{"encoder_arch": "vgg", "dataset": "regions of photos with short descriptions (Visual Genome)", "crop_scale_min": 1, "horizontal_flip": true, "encoder_norm": "batchnorm", "encoder_activation": "gelu", "encoder_stem": "single", "text_encoder_norm": "rmsnorm", "text_encoder_norm_position": "pre", "text_encoder_activation": "gelu", "text_encoder_bias": "all", "text_encoder_positions": "learned", "beta2": 0.95, "warmup_steps": 180, "weight_decay": 0.1}
Rows from block 5 of the text encoder, named by matrix and row number. Rows with one number belong to one attention dimension. Each number is 128 + 24 x the weight over its row's rms, rounded and kept within 0 to 255. All counts start at 0. After the name is the row's rms in percent of the matrix's.
# v: attention query, key and value (stacked) (text_encoder.blocks.5.attn.qkv.weight, 720x256, the v third), inputs 128-255
# proj: attention output (text_encoder.blocks.5.attn.proj.weight, 256x240, transposed), outputs 128-255
v.71 097 [160 165 171 112 135 162 142 145 125 123  65 150 136 128 115 117 125 134 130  93 104 168 118 118 109 111 105 145 123 125 129 132  96 134  75 155 110  88  82  86  98 112  83 143 121 139 134 131 161 116 155 139 106 133 101 137  68 127 168 139 104 124 127 133 149 122 131  94 106 134 102 159 131 133 132 125 178 146 114 169 108 137 112 124 118 106 119  83 135  75 117 113 109 126 149 120 112 133 137 116  82 101 109 143 115 123 134 118  85 117 136 130 148 116 138 110 126 124  82 101 112  90 131 122 110 153 132  80]
v.72 104 [ 94 119 107 111 107 101 135 123 132 115 132 144 103 137 154 131  83 119 163 122 127 143  93 136  89 152 122 125  91 141 131 136 125 134 138 124 165 170 119 140  92  80 133 134 110 118 107 121 125  89 153 128 142 100  90 139 111 172 130 102 100 119 145 111 140 139 120 107 108 115 127  75 157 149 151  91 119 140 161 122 100 135 151  95 162 104  91  44 141 132 167 139 117 135 116 174 106 112 112 131 141  78 132  85 102 107 135  93 102 141  99 164 149  99 100 165 136 117 150 149 114  92 120  95 126 129 137  87]
v.73 097 [ 78 126 115 103 163 132 144 162 148 213 141 135 116 122  79 133 119 117 131 133 101 144 201 140 150 111 115 145 147 139  88 107 107 112 114 114 107 173 116 126 165 142 156 120  83 169 102 113 131  98 116 132 141 161 136 137 135 150 117 144 158 166 132 105 126 139 104 106 142 147  90 153  99 145 138 106  98 127 121 121 147 145 106 105 107 198 133 133 102 130 150 129 160 115  93 142 148 143 132  93 148 156  73 118 119 131 126 123 119 155 137  98 111 152 185 145 114 142 121 121 113 152 114 179 124 107  99 107]
v.74 091 [114 154  98 127 118 186 102 127 161  69 106 127 129 125 143 144 119 118 113 129 116 174 139  99 117 127 122 109  87 128 103  70  97 107 105 192 173 154 133 139 129  88 169 137  88 153 121 126 165 107 156  91 170 104 134  93 145 150 125 120 107 123 110 120 142 166 138 140 100 126 115 174 113 143 185 147 155 144 154 183 117  92 110 150 145 135 115 164 118 102 123 122 119 103 110 182 122 138 138 104 108 109 133  67  93  95 132 137 128  56 126 145 136 117 129 144 191 135 119  90 115 110 123 129 142  99 137 133]
v.75 110 [120 126  77 173 128 133  92 111 100 124 132 127 160 133 159 131 146 127 193 105 172 155 134 120 105 112 137 113 128 135 104 158 130 107 195 156  97 103 121 141 170 135 127  83  89 158 142 108 158 119 155 131 135  86 139 172  85 138  57 131 153  99 166 129 128 175 125 155 104 141 140 105 162  81  96 126 159 133 122  79 145 127 172  91 143 137 138  99 140 138 149 142 105  89 155 151 130 132 180 151 138 146 116 113 135 104 141  90 102 115 152 152 149 123 115 136 100 146 118 109 139 108 116 148 153 116 161  96]
v.76 097 [ 91 131 136 145 121 110 126 114  79 143 161 108 145 131 113 132 127 129 157 137 118 154 164 138 161 152 140 152 119 114 129 138 170 119 126 116 100 137 115 169 132 144 159  94 120 131 138 128 109 142 129 100 116 115 120 100 151 127 115 118 135 130 128 151 121  99 110 147 171 121 166 160  98  93 144 140 106 138 155  69 114  93 151 149 121 149 156 182 128 107 122 116 126 164  75 161 154 143 149 134 132 110 150  81 135 131 128 155 158 103 105 123 162 132 151 157  91 132  97 109 130 101 113 156 113  89 106 179]
v.77 101 [168 158 100 127  98  89 111 124 100  81 147 126 147 151 153 127 155 112 156 136 109  96 118 159  78 163 115 183 171 146 126 129 171 132 139 132  81 105  98 100  91 127 152 121  77 119 101 115 136  99 120 101 101 102 119 134 140 135 120 147 128 175 121 161 142 113 119 149 137  65 136 127 166 103 135 120 108 155 134 124 182  79 147  91 141  90 133 106 145 122 125 115 171 120 101 111 151 167 134 132 106 122 117 137 119 150 135 103 150 114 141 100 161 105 128 146  96 136 112  94 147 100 126 128  88 152 135  92]
v.78 088 [108 112 109 151 160 144 148 125 127 166 113 132 139 144 174 124  98  99 156 146 113 125 129 135 104 116 160  80 125 171 132  87 121  88 138 128 144 104 143 133 109 162  99 112 139 147 133 110 134 154 128 156 162 112 128 102 135 105  87  87 108 122 124 127 176 102 110 148 123  95 151 126 159 128 128 136 163 122 105 138 105 109 143  94 136 153  85 130 106 148 136 113 115  61 138  96 144  91  70 134 132  91 125 140 135  90 131 102 117 101 134 134 138 124 126 135 138 167  79 116 163 108  90 103 129  78 181  91]
v.79 094 [137 102 109 132 134 134  75 119 155 143 198  83 146  97 113 126 121  84 104 208 131 122 158 164 117 139 104 126 134 121 139 119 162 127 115 144 106 137 148 122 152 191 186 128 126 128 115 118 114 153 112 116 112 121 168 112 120 136 129 126 143 164 135 139 104 148 132 150 130 120 200 134 145 131 122 123  91 110 146 118  79 130 120 141 131 123 125  98 112 107 124 121 119 132 102 133 142 124 149 116 148  93 137 123 109 108 128 153 112 128 139  66 115 136 151 150 145 160 146 126 128  90 142  91 168 112 131 138]
v.80 098 [181 138 130 123 143 144 141 130 144 110 122 159 136 131 117 132 176 132 132 136 143 164 132 114  95 126 119 134 106 165 141 100 124 141 148 133 134 114 133 145 154 141 134 131  96 197 152 151 135 112 136 139 192 127  77 145 101 151 128 138  79 106 126  97 127 143 138 136  87 141  98 140 153 128 116 138 171 131 139 149 119 135 167 149 136 120 110 118 107  98 108  90 106 101 136 144 115 159 143  91 136 141  82 114 119 122 112 121 100  93 171 138 102 141  81 127 182 115  76 182 121 147 151 131 133 150 129 124]
v.81 089 [108 102 179 129 125 112  97 124 148 153 143 134 126  82 126 118 113 106  87 142 163  97  91 144 143 127 152 125 135 122  92 138  77 139 126 148 128 151 142 143 140 126  81 127 133 135  97 164 114 170 158 188 135 130 167 115 129 154 165 125  87 103 111 129 169 120 146 120 116 113  79  82  97 119 129 125 143 105  99 139 132 145 112 110 130 123 172 128 114 155  99 139 121 104 105 119  94 129  97 153 146 141 150 170 116 153 127 131 129 131 138 158 110 116 148 103 157 113 138 129 165 125 177 123 177 172  96 126]
v.82 091 [109 118 132 131 154 158 159  81 131 133 139 141 114 102 136  85 179 108 127 139 125 137 104 131 148 133 161 118  72  96 166 141 121 104 183  70 119 165 118 182 146 130  97 151 129 173 136 125 129 123 129  85 143 130 132 154 161  95 168  93 130  96 133 165 143 122 119 123 135 142 139 117 138  98 140 148 144 107 131 121 123 120 142 111 140 135 114 150 134 151 104 119 127 154 124 125 109  95 126  95 161 118 150  92 126 165 168 122 133 135 144 110 130 133 151 147  92 121 109  99 133 146 146  87 134 159 169 130]
v.83 103 [154 162 132 165 127 127 137 117  92 131 117 126 151 165 133 146 126 132 205 150 104 164 160 168 172 124 148 139  82 114 124 112 136 115 122 133 129  96 125 130  96 171 104 103 105  97 119 125 120  53  70 115 109 125 141 144 142 154  95 169 149 162 142 147 151 135 145 121 144 154 122  90 180  89 112 109 148 133 141  93 126 127 106  90 112 138  95 116 133 138 186  81  91 124 117 148  82 133 133 131 111 119 130 127 115 113 139 145 119 147 159 133 156 143 126 157 103 117 125 122 153 152 136 104 109  66 156 112]
v.84 103 [106 120 116 135 133  99 109 149 151  81  70 131 125 139 120 171 162 119  83 120 126 168 142 145 109  98 163 106 115 139 100 132 160 139 111 106 142 113  76 113 123  85 144 121  95 117 157 137 141 153 166 132 108 116 113 129 163 153 136 148  92 117 137 109 171 135 138 161 174 135  94 128 113 103 101 117 132 100 135 146 111 137 146  86 130 141 122 127 131 124  78  99 124 121 137 147 114 131 122 160 122 165 120 128  99 177 138 102 145 120 154 119 100 164 114 127 163 132  83 126 112 168 149  96 108 169 143 117]
v.85 092 [120 116  95 113  98 121 157 176  98 116  84 151 151 100 149 179 138 109 152  89 132 152 162 106 115 127  87 123 104 121 114 126 174 136 158 156 168 129 126 116 124 156 121 118 139 126 105 152 124 150 110 138 120 170  88 180  97 164 139 126 141 136 117 132 144 163 152  89  80 137 122 118 141 112 120  96 121 142 128  90 134 175 143 144 109 120 126 114 162 109 122 130 108 122 111  95 152  90  69 117 153 161 146 127 136 137  79  85 116 103 121 113 154 142 121 120 117 183 131 140 130 113 162 128 113 135  89 125]
v.86 102 [137 158 133 133 110 103 124 125 160 112 132 150 105 119 158 111 160  75 137 101 163 159 113 141 129 122 131 133 118 126 106 103 148 143 115 103 133 129 124 111 144 132 120 122  96 120 122 169 155 139  80  92 155 109  68 128 136 147 184 154 111 151 146 128 134 156 107 162 120 113 113 108 136 156 153 163 123 147 141 105 122  99 106  86 142 140 136 161 160 138 144 152 111 106 110 147  94 107 119 118  89  95 132 139 136 146 124 168 116 183 124 176 115  77  99 114 122 188  93 102 121 105 130 172 135 117  87 109]
v.87 091 [109 136 136 139  95 155 124 106  98 150 149 167  99 170 135 111 138 124 155 118 104 116 130 123 134 136 143 160 107 145 126 156 143  93 117 157  75 137 150 176 123 141 166 117 119  89  95  85 155 117 128 116 107 131  91 102 126 145 106 146 162 165 148 122 148 139 146 107  75 149 163 111 126 100 134  82 134 143 156 134 152 133 110 171 151 146 109  86 165  85 117 124 188 144 119 147 142 131 161 118 153 112 104 126 115 104 167 128  90 126 149 116 135 106 137 156 114 150 128  93 114 159 153 120 150 154 208 137]
v.88 114 [161 153 150 109 151 145 150 159 141 117 108 157 127 126  85 142 121 100 117 161 166 110 122 141 152 156 122 134 143 109 106 149  94  96 165 117 113 142 115 121 140 113 115 164 139 122 141 133 159 159 141 160 154  91 105 104 152 107  70 116 144 127 104 129 124 122 116 169  82 153 124 113 109 126 116 129 167 142 123 137 109 134 135 115 181 157 143 111 105 127 140 123  92  83 107 152  88 122 171 139 114 143 130 129 135 150  66 138 120  97 160 122 102 154 112 121 140 134 124 137 126 149 116 109 106  90  87 114]
v.89 094 [107 124 156  87 110 158 142 115  98 154 155 127 114  79 153  92 124 153 140 151 112 126 107  98 133 172 109  92 111 153 115 145 165 112 124  99 130 156  99 129 114 132 126 131 132 144  83 143  82 143 149  95  97 101 122 118 131 157 138 135 162 115 121 103 184 168 131 138 130 156 127  62 124 120  85 102 131 117 173 101 104 138 144 106 110 120 151 113 148 127 171 130 139 120 111 127 148 107 103 146 128  89 101 104  96 163 125 146 128  87 139 153 116 139 105 161 140 131 185 138 165 105 173 137 137 110 117 157]
v.90 106 [106 147 135 116 128 140 123 110 139 131 140  79 134  97 139 166 136 132 175 112 128 131 145  93 122 145 124 115 113 153 118 132 120 147  97 115 112 148 102 111 176 143 128 131 134 107 153  88 121 103 154 133 132 112 146  75 131 155 149 121 144 151 143 121 134 186 134  92 172 128 146 101 172 162 134 128 131 135 122 134 107 143 181 151 111 137  92 126 168 115 169 150 119 166 102 122 138 123 107 135 127 112 151 117  65 170 137 154 143 140 129 150 102 115 139 116  98 146 187 173 130 163 150 163 103 128 126 122]
v.91 095 [134 131 105 164 111 114 103 156 154 117 153 109 153 146 114 114 164 139  75 113 157 133 101 168 103 129 128 114 136 134 140  84 169 145  95 130 132 111 115 110 148 124 133 145 104 176 154 150  99 106 156  91 160 170  90 159 117 153 121 123 116 128 116 111 145 140  81 133 137 100 150 153 175 104 182 139 113 109 143 141 145 144 128  90  79 115 107 121 130  98 153  79 131 125 143 140  67 130 123 129 107 101 135 139 129 119 161 130 138 122 161 160 143 114 155  82 117 156  94 141  72 106 161 134 136 147 117 154]
v.92 081 [132  74 139 126 137 163 164 127 133  87 182 112 109 137 126  95 126 158 105 121 144 116 121 157 111 128 168 111 160  94 121 112 106 131 183 172 176 103  78 121  81 144 116 101 155 179  73 146 152 130  99 145 140 132 130 110 167 119  98 172 130 152 121 115 106 140 109 139 116 151 102 113 115 126 134 134 125 107 118 107  81 101 165 102 122 189 117 145 173 123 149 170 168 141 132 103 138 129 120 130 157 141 114 128 207 159  83 152 144  95 128 142  91 122 122 144 118 159 146 107 133 103 150  98 108 130 120 142]
v.93 102 [ 80 119  92 129 163 135  99 134 132 156 129 138 141 143 123 130 105 151 151 125 132  99 161 134 160 114 125 138 147 123 112 139 151 144 121 151 116 170 169 115 132 114  99  86 151 143  95  86 105 109 149 107 134  81  89 119 131 133 114  92 134 131 152 122 176 177 130 123 162 141  60 122 139 121 154 112 127 117 150  70 138 121 164 167 123 155 105 151  85 101 111 167 144 122  91 166 122 132 106 105 101 132 105 149 188 120 126 129 153  96 140 118 138 145 125 148 111 131 146 107 145 195  97 124 103 111  85 142]
v.94 078 [129 131 132 106 143 108 173 119 170 131 144 128 159 142 148 112 161 167 169 130 124 145 104 165 139 150 126 127  90 108 123 132 110 156 126 109 164 111 118 113 164 130 111 144 143 128 157  99 109 174 134  72 104 121 128 147 116 164 110 125 139  97 111 134 138  94 115  95 147  81  74 144 146 129 104  98 139 135 109  95  98 133 107 131 115 125 102 110 135 104 138 108  75 156 148 124 127 137 120 114 112 128 120 141 157 144 138 126 168 145 149 109 117 155 133 108 113 183 153 104  74 142 150 101 144 155 114  63]
v.95 099 [153 112 136 116 121 130 135 112  95 141 179 110 141  83 116 126 160 130  69 139 106 127 139 106 121 122 109 126 125 136  96  76 169 159 160 149 138 151 170 137 115 167 118 149 115  79 135 149 121 171 118  98  95 109 139  98 147 127 107 161 176 144 111 152 138 132  98 135 131 122 127 143 142 134 153 129 123 115 162 135 141 141 133 143 166 128 151 156  77 119 149 151 155 130 113 151 130  77  91 135 127 147 122 113 169 157 120 136 123 117 114  95 125 142 176 112 164 145 184 109 101 193 194  91 101 149 139 146]
v.96 096 [144 100 117 156 145 129 108 159 106 107 136  99 119  72 105 129 149 106 131 109 115 144 154  79 142 118 123 134 110 127 111 113 122 160  99 159 123 123 131 142 123  99 114 130 109 138 118 116 107  76 112 111 134 142 112 120 120 101 156 138 162 124 107  81 105 145 126 141 116 113 135 122 107 130 134 160 158 147 141 122  92 144 142 171 106 107 173 161 106  92  85 136 111 107 147 126 110 100 140 101 120 145 116  99 107  95 107 109  80  98 111 162 103 106 126  80 119 128 151 123  78 152 124 114 128 142 148 162]
v.97 097 [137 153 155  98 134 105 142 167 120 125  85 116  79 115 121 120 136 110 132 111 122  80 134 137 134 128 131 135 111 103 127 157 128 114  81 131 149 175 141 155 126  86 119 122 143 171 173 120 109 131 179 123 120 168  65 132 128 132 145 108  99 115 141 133 136 151 153 148 129 113 149  85 139 141 146 137 115 175 127 122 179 134 124 125 125 142 119 124 120 122 151 107 111 113 124 162 142  92  98 144 133  94 126 146 136 104  96  82 137 143 136 120  89 129 138 151 154 113 139 144  91 109 131 114 129 114 126 109]
proj.71 089 [110  90 125 144 118 128  82  89  98 151 159 119 108 127 173 161 138  98 139 167 134 115 121 157 178 137  97  96 153 143 150 161 142 164 169 147 122 119 121 133 171 122 173 139 102 107 152 155  88 158 103 154 146 146 150 112 182 122 119 134 152 148 128 127 117 175 131 126 124 136 124 153  98 150 105 105 128 103 176 130 150 100 145 104 163 139 104 137 164 155 130  65 153 139 143 121 155 116 112 128 158 144 105 117 105 134 114 133 124 146  88 162 123 142  94 146 134 108 157 118 157 153 117  98 138 131 116 143]
proj.72 099 [154 143 124 168 162 150  87 123 121 122 117 137 140 144 137 155 135 140 119 104 130 153 150 133 118 142 134 124 154  99 171  96  79 138 124 156  73  85 173 104 136 166 107 100 103 157 135 138 145 135 152  94 122 141 123 126 135 113 120 101 159 147 112 115 113 141 124 170 126 129 121 176 139 115 144 139 134 137  93 119  78 133 103 130 132 140 169 141 134  59 128 129 142 154 156 141 116 152 153 125  95 156 124  84 152 142 109 123 149 130 128 139 129 152  93  78 131 111 133 144 131  86 148 170 126 119 111 125]
proj.73 096 [161 133 124  87  70 118 142 101 150 117 110 157 139 164 133 106 100 110 150 138 116 126  93 150 142 167 148 115 145 129  83 119 110 133 154 145 141 115 149 158 113 124  99 127 132  90 169 112 121 128  89 133  90 141 159 104  97 147 125 109 124 118 108 155 168  63 144 114 145 157 118  87 142  78 137 146 156 137  91 101 116 115 137 120 138  90 143 155 102 125 168 111 142 140 106 127 160 151 144 127 118 146 164 114 105 101 130 105 140 137 112 171 149 134 123 130 167 109 146 117 116 121 123 139 174 122 138 139]
proj.74 097 [102 153 166 130 140 118 141 121 126 152 115 143 124 115 120 170 109 123 116 152 127 103 172 125 126 116 186 182 106 103 170 149 148 105 143 119 100  81 132  96 106 124 137 116 173 136 171 128  84  92  91 122 124 113 131 162 119 138 121 147 117 118 123 109 122 150  98 105  96 128 106  82 131 162 122 126  90 135 110 112 126 147 131  93 143  91 148 109 144 117 118 162 157 134 119 128  82 146 122 157 168 163 170 134 159 163 119 110 121 125  93 126  88 115 140 132  79  85 104 110 155 134 115 138  89 102 126 148]
proj.75 102 [172 145 200 103 170 111 144 137 151 130  94 132 131 125 144 170 123 167  81 139 137 100 126 159 117 138 120 106 114 109 150 114 124 152  89  97 162 135  76 105 130 144 153 157 140 100 150 159 154 119 146 131  95 148 164 162 180 115 136 167 141 170 121 156  97 112 134 142 167 140 139 155  83 151 147 122 136  94 142 135 105 104 111 137  98  75 143 176 129 137  85 117 135 163 109  95 121  74 103 116 173 121 121 125 145 120 145 113 147 119 107 102 142 140 106 129 148 153 154 128 148 109 123 130 131 143 111  96]
proj.76 093 [136 108 130 127 112 166 164 180 125  99 138 131 136 146 143 131 112 164 111 125 130  58 137 135 112 127 166 132 127 109 132 126 129 130 181 143 155 141 141 124  83 147  71 123  97 117 148 145 148 108 213 141 117 115 137 157 141 139 161 129 150 111 139  79 145 101 124 151 140  86  77 118 139 141 111 164 114 125 147 136 137 132 138 131 136 101 129  97 107 107 121 186 160  83 132  90 102 133 142 158 107 143 134 119 111  87 140 122 131 112 150 130 109 101 125 109 121 131 117 144 122 103 159  97 109 180 133 113]
proj.77 098 [118 103 142 150 152 148 132 113 106 107  87 137 171 123  73 137 108 148 177  84 138  96 114 122 137 128 139 119 125 130  92 161  79 159 134 139 138 149 146 122  92 146 127 153 117 163 147 130 136  85 127 155 122 121 135  99 160 148 163 116 166 103 143 114  83 110 123 120 137 167 141 149 106 118  95 133 163 156 134  77 107 160 102 118 119 148 166 148 140 139 154 174 121 142 159 151  84 102  95 153 137 155 126 141 148 109 149 135  71 146 146 112 130 127 126 123 130 134 107 150 126 101 105 145 120 123 113 128]
proj.78 092 [136 117 162 121 138  95 102  89 174 145 140 122 136 155 138 138 188 108  91 123 142 127 122 129 127 110 114 166 107 116 141 152 131 139 130 132  98 109 116 160 158 102 150 114 123  92 125 143 133 127 114 128 132 120 148 114 126 129 113 137 101 109 165 128 104 133 122 118 100 141 104 145 101 115 140 109 102 154  95  81 110 150  94 104  94 101 166 140 166  68 112 174 151 136  77 120 136 122 146 147 117 125  72 113 133 169 114 110 109 136 130 136 145 177 158 116 115 155 149 163 127 153 114  88 124 100 134 121]
proj.79 102 [130 142 119 117 139 141 169 132  95 102 118 177 156 128 143  92 103 144 141 148 149 118 126 161 114 105 159 104 164 114 132  98  98 118 103  89 174 115 130 125 150 150  73 114 135 103 105 116 148 142 155 167 114 181  92 132 167 142 126 145 114 127 113 131 106 165 133 153 120 107 125 119 122 127 136 159 114 148 133 119 104 130  63 109 116 124 105 112 178 156 125 147 138 100 171 147 106 167 103 161  83 123 165 153 119 175 144 116 162 111 127 105 187 135 157 139 143 155 121 136 164 178  99 150 141 177 127 105]
proj.80 093 [ 91 151 182 128 138  93 118 109 100 147 159 114 122 100  96 112 103 167  90 135 116 114 122 161 184 136 138 138 107 156 119 117 122 117 104 120 118 117 128  79 114 102 145 119 131 119  94 100 112 119 105 125  75 156 156 135 140 131 110 124 127 142 147 106 133 135 114  92 145 156 121 132 122 155 133 111  97 140 109  88 141  93 153 133 153 134 101 124 143 140 136 142 114 162 105 116 132 135 162 127 122 151 146 112  84 126  84 123 146 183  94  99 134 109 122 125 107  77 162 118 141 135 145 152 130 113 102 143]
proj.81 087 [113 146 106 146 122 142 152 131 125 113 133  86 170 143 151 154 135 126 175 131 110 168 149 100  83 154 128 134 165 126 131 138 127 156 134 127 114  94 107 109 107 138 172 119 165  79 131 109 156 162  96 108 122 137 143 154 136 134  96 148 154 145  83 130 129 129 123 114 139 152 113 181 150 146 128 118 124 117 117 132 136  98 120 189 122 165 130 122 137 133 189 105 120 115 154 131 117  65 133 156 133 103 118 102 154 137 180 157  97 133 150 135 109 166 100 141 126 135 105 145 140  77 119 117 108 102 104 133]
proj.82 088 [130 148 132 145 123 121 125 167 146 170 158 103 114 132 128 135  99 168 114 137 105 178 153 106 115 150  64  97 130 126 127 148 124  99 127 166 175 101 145 147 116 136 122  96 103 157 118 127 129 143 137 139 113 172 139 129 137 152 119 148 128 120 122  74  89 130 158 128  67 129 114 107 139 166 145  81  92 103  87 158 130 135 120 169 114  97 131 145 166 120 107 154  92 125 119 132 160 173 113 153 116 109 143 110 121  90 130 152 151 104 119 144 147 113 157  99 124 100 111 172 114 133 126 117  94 109 147 151]
proj.83 093 [105 139 122  84 153 116 123 172 105  83 130 164  88 123 123 111 154 112  65 131 179 140 126 125  76 124  81 114 143 121 116 117 145 153 153 115 127 114 140 146 141  94 184 116 145 133 161 163 127 137 164 184 153 161 103 130 126 119 109 150 108 133 160 152 135  78 144  99 137 102 130 145 128  98 140 128 104 131 122 125 118 132 100 122 101  78 119 159 122 115 108 125 126 179  89 139 155 120 183 129 111 178  91 125 115 113 122 143 156 132 110 151 126 157 104 115 133 173  97 138 121  93 116 114 167 140 101 100]
proj.84 095 [145  80 164 138 143 114 117 146 111 145 107 125 111 154 158  85 111 138 151 147 123 114  91 143 115  80  83 136 127 174 169 134 132 115 139 142 139  92 132 129 152 120 170 133 126 128 104 117 109  99 107 122 146 111 134 134 114 108 142 129  99 179 160 117 160 113 121 124  78 135 125  95 111 143 124 109 137  99 124 150 125 142 142 102 125 167 165 143 129 159 147 107  97 118 129 148 110 140 103 103 157 103 105 115 141 120 107 131 109  75 130  94 119 143  89 156 152 136 140 127  99 107 122 132 125  95 126 131]
proj.85 089 [151  98 100 139 118 129 132 122 128 164 154  85  80 148 104 140 151 151 158  93 142  64 150 125 169 147 148 118 170 116 162 143 129  98 127 114 155 135 127 134 114 152 141 179 119 139 124 125 120 137 106 132 121  74 117  78 147 118 114 156  92 147 121 115 155  95 102 148 153  84 143 118 150  28 152  86 131 144 115 111 139 111 141 124 137 126  97 113 106 148 165 114 135 154 100 163 107  96 157 171 104 111 121 132 131 151 142 140 130 126 136 146 126 140 137 137 101 167 163 154 157 138 103 125 121 110 187 131]
proj.86 096 [119 136 127  90 142 141 161 128  97 174  71 102 149 143 130 162 122 143 106 112 110 153 152 129 175  98 125 145 118 134 115 167 124 108 157 176 171 157 104 162 121 103  97 148 153 122 112 123  89 118 144 152 148 127 149  99 127 134 173  94 133 140 106 143 117 146 144 143 115 138 114 131 104 102 134 138 126 102 116 121 142  97 127 161 150 153 116 123  83 117 106 113 131 136 124 146 156 107 166  93 110 108  97 122 125 149 138 100 175 122 143 133 115 138 121 131 129  78 187 133 121 143 159 130 110 168 115 122]
proj.87 096 [124 125 143 136 119 130 102 159 115 140 127  80 114 121 123 112 109 122 116 133 129 127 140 146 122  95 114  55 159 145 123 102 124 180 149 124 117 136 131 107 128 168 148 148 140 123 155 149 133 108 144 159 112 164 112 131  77 149 129 135 119  73 139 125 111 138 125  91 168 140 114 139 111 179 126 128 179 112 123 131  90 121 125 106 113 144 126 129 120 141 106 143 164 163 140 108 148  70 153 160 100 123 148 128 146 120 138 116 146 110  86 146 149 105 123 128 147 118 143 145 139 100 120 120 144 140  98 133]
proj.88 103 [105 118 144 178 155 135 119  91 144 139 127 158 145 121 162 137 110 124 138  89 121 106 106 138 134 146 123 109 128 128 109 151 170 140 109 107 145  53 116 153 126 129 160 124 108 131 108  81 102 166 120 102 107 168 221 136 157 119 155 179 141 128 131 108 134 150 140 105 158  92 136 118 121 135 112  79 112 112 110 163 135 106 111 149  94  90 145 139 125 147 131 167 121 145 184 122 147 143 119 112 144 154 130 139 138 175 150 120 150 148 148 105 125 165 138 135 138 137 129 111 127 109 147 121 152 127 152 178]
proj.89 100 [143 154 116 139 102  90  89 147 126  85 136 131 150 149 160 123 148  74 162 131 124 143 142 151 124 120 145  92 130 117 137 111 101 162 139 135 116 139 115 129 159 133 147 131 137 146 137 153  75 143 115 141 163 157 152 119 134  97 120 136 131 142  95 141 103 145 140 135 112  75  79  93 145 126 172 129  90 116 102 121 132 125 125 143 146 151 120 110 120 118 148 131 136 139 134 121  88 147 150 142 117 102 129 114 179  92 108 116 131 121 113 149 101 135 159 137 110 121 125 130 102 128 142 122 138 140 157 114]
proj.90 100 [155 132 142 110 120 129 111 173  84 105 146 178 111 128 166 120 102  60 133 155  82 158 129 157 132 110 111 126 175  80 160 116 152 100 162 134 130 128 100 128  97 157 122 130 135 113 121 132 138  99 124 100 123 107 117 145 158  94 133 122 141 125  97 120 113 123 142 123  95 115 145 120 111  96 134 124 140 103 122 104 150  89 136 123 177 124  90 111  92 113 109 106 152 117 119  92  96 121 163 108 106 167 131 121 157 109 137 140 130 135 116 110 111 139 100 139 132  91 128 125 118 129 112 103 170 165 135  92]
proj.91 104 [ 89 167 144 114 128 182 136 118  96 108  95 146 109 120 125  95 118 105 128 164 105 148 164  90 145 154 115 144 149 122 106 155 114 130 133 141  90 103 123 147 129 114  80 158 115  97 103 138 135 139 121 138 109 120 117 147 110 102 128 113 106 110 113 121 133 125 155 170 123 165 128 162 105 125  70 140 147 100 139 156  73 135 126 164 111 138 135 113 128 110 124 120 104 116 149 147 136 130 117 101 100 119 132 118 126 147 135 132 150 169 114  92 109  87  97 186 131 128 172 122 150 168 101 133 112 134 132 110]
proj.92 084 [161 142 115 132 142  86 115 149 103 137 124 129 164 155 130 137 114 108 125 110 122 106 122 100 124 160 149 147 136 153 104 143 141 136  96 151 168 126 121 129 136 112 116 115 105 142 164 102  90 126 144 144 162 126 137 130 116 134 141  78 135  98 112 131 121  66 118 130 103  91 141 116 147 171 175  89 135 143  91 116 148 137 150 179 113 116 140 128  65 115  95 123 144 143 140 196 144 164 108 116 155 109 180 105  93 123 169 120  89  97 132 142 165 143 141 121 131 131  97 124 156 147 131 142 161 156 185 142]
proj.93 100 [139 151 122 111 103 126 157 125 120 155 105 106 117 172 129 108 152 108 137 100 167 120 128 123 119 170 123 152  94 112 169 121 124 121 106 146 113  97 119 132 115 104 177 157 121 143 165 176 102 110 145 139 116 128 135 101 114 115 141 187 160 149 124 146 103 102 119 135 131 137 170  95  99 103 170 136 140 139  68 154 170 117 120 108  97  90 144 129 140  81 127 126 106 100 116 153 157 124 144 128 152 118 149 188 115 109 132 105 129 135 116 140  95  96 123 119 127 153 105  93 114  71 161  88 174 133 142 124]
proj.94 084 [163 121  68 119 110 163 108 155 139 118 143 120 110 141 150 126 133 127 100 146 112 128 140 134 152 141 110  90 194 116 137  87 129 105  79 123 115 123 150 163 133  97 105 165  76 147 104 136  98  88  96 150 166 107 175 168 150  93 143 129 121 149 178 117 158 104 145 136  67 145 135 118 119 100  79 168 126 139 131 205 121 150 183 122 119 123 150 138 123 109 127 136  88  94 114 146 128 113 129 122 141  79 127 138  97 102 140 155 122 119 105 129 149 108 114 146 112  98 125 153 147 147 135 145 121  80 150 128]
proj.95 095 [124 153 158 128 150 100 121 181 135 170 142 136 100 128 134  68  88 126 185  93 157 153 130 114 169 114 112 101 150 160 103 142 141 118  80 130 120 142 107 149 120 131 128 159 134 130 130 113 130 102 153 121 162 103  89 130 141 132 124 128 136 116 153 112 149 141 141 134 147 124 141 102 130 136  86 137 109 132  87 125 126 105 133 124 153 151 115  79 126 145 152 112 119  98 108 160  87 167 155 142 165  78 164 180 144 131 147 137 165 149  95 155 175 104 121 155 121  90 123 112 121 128 118 148 121 138 155 158]
proj.96 103 [124 139 131 115 128 144 111 145 115 137 138 120 142 136 146 113  75 149  93 154 150 108  84 167 137 126 126  84 152 137 153 137 144 129 165 112 164 151 174 137 142 125 118 119 131 118 148 132 155 169 106  93 119 108 109 148 138 125 102 111 110 139 118 164  98 151 106 137 114 117 109 143 128  75 148 126  79 143 120 132 131 103 162 149 165 124 128 119 163 135 125 159 149 148 153 128 154 148 138 144 101 104 124 133 100 115 127 164 114 133 130 129 165 148 157 149 151 122 105 144 150 121 165 144 122  94  92 110]
proj.97 112 [114 119  99 151 131 182 121 142 117 111 179 162 139 148  57 120 129 152 147 164 163 161 118 122 135 119 154  92 152 123 130 121 130 102 133 141  99 100 145 127 161 194 131 133 119 126 122 134 147 132 112 113 145 121 143 112 160  75 129 144 104 106 133  99 121 167 140 156 113 123  99 145 135  96 179 126 106 112 140  95  94 149 187 130  94 139 105 155 166 115 124 139 142 128 127 141 134 132 174  95 153 143 146 108  97 109 127 138 134 140  91 134 130 125 134 116 126 135 119 130 142 155 189 111 139 115 135 136]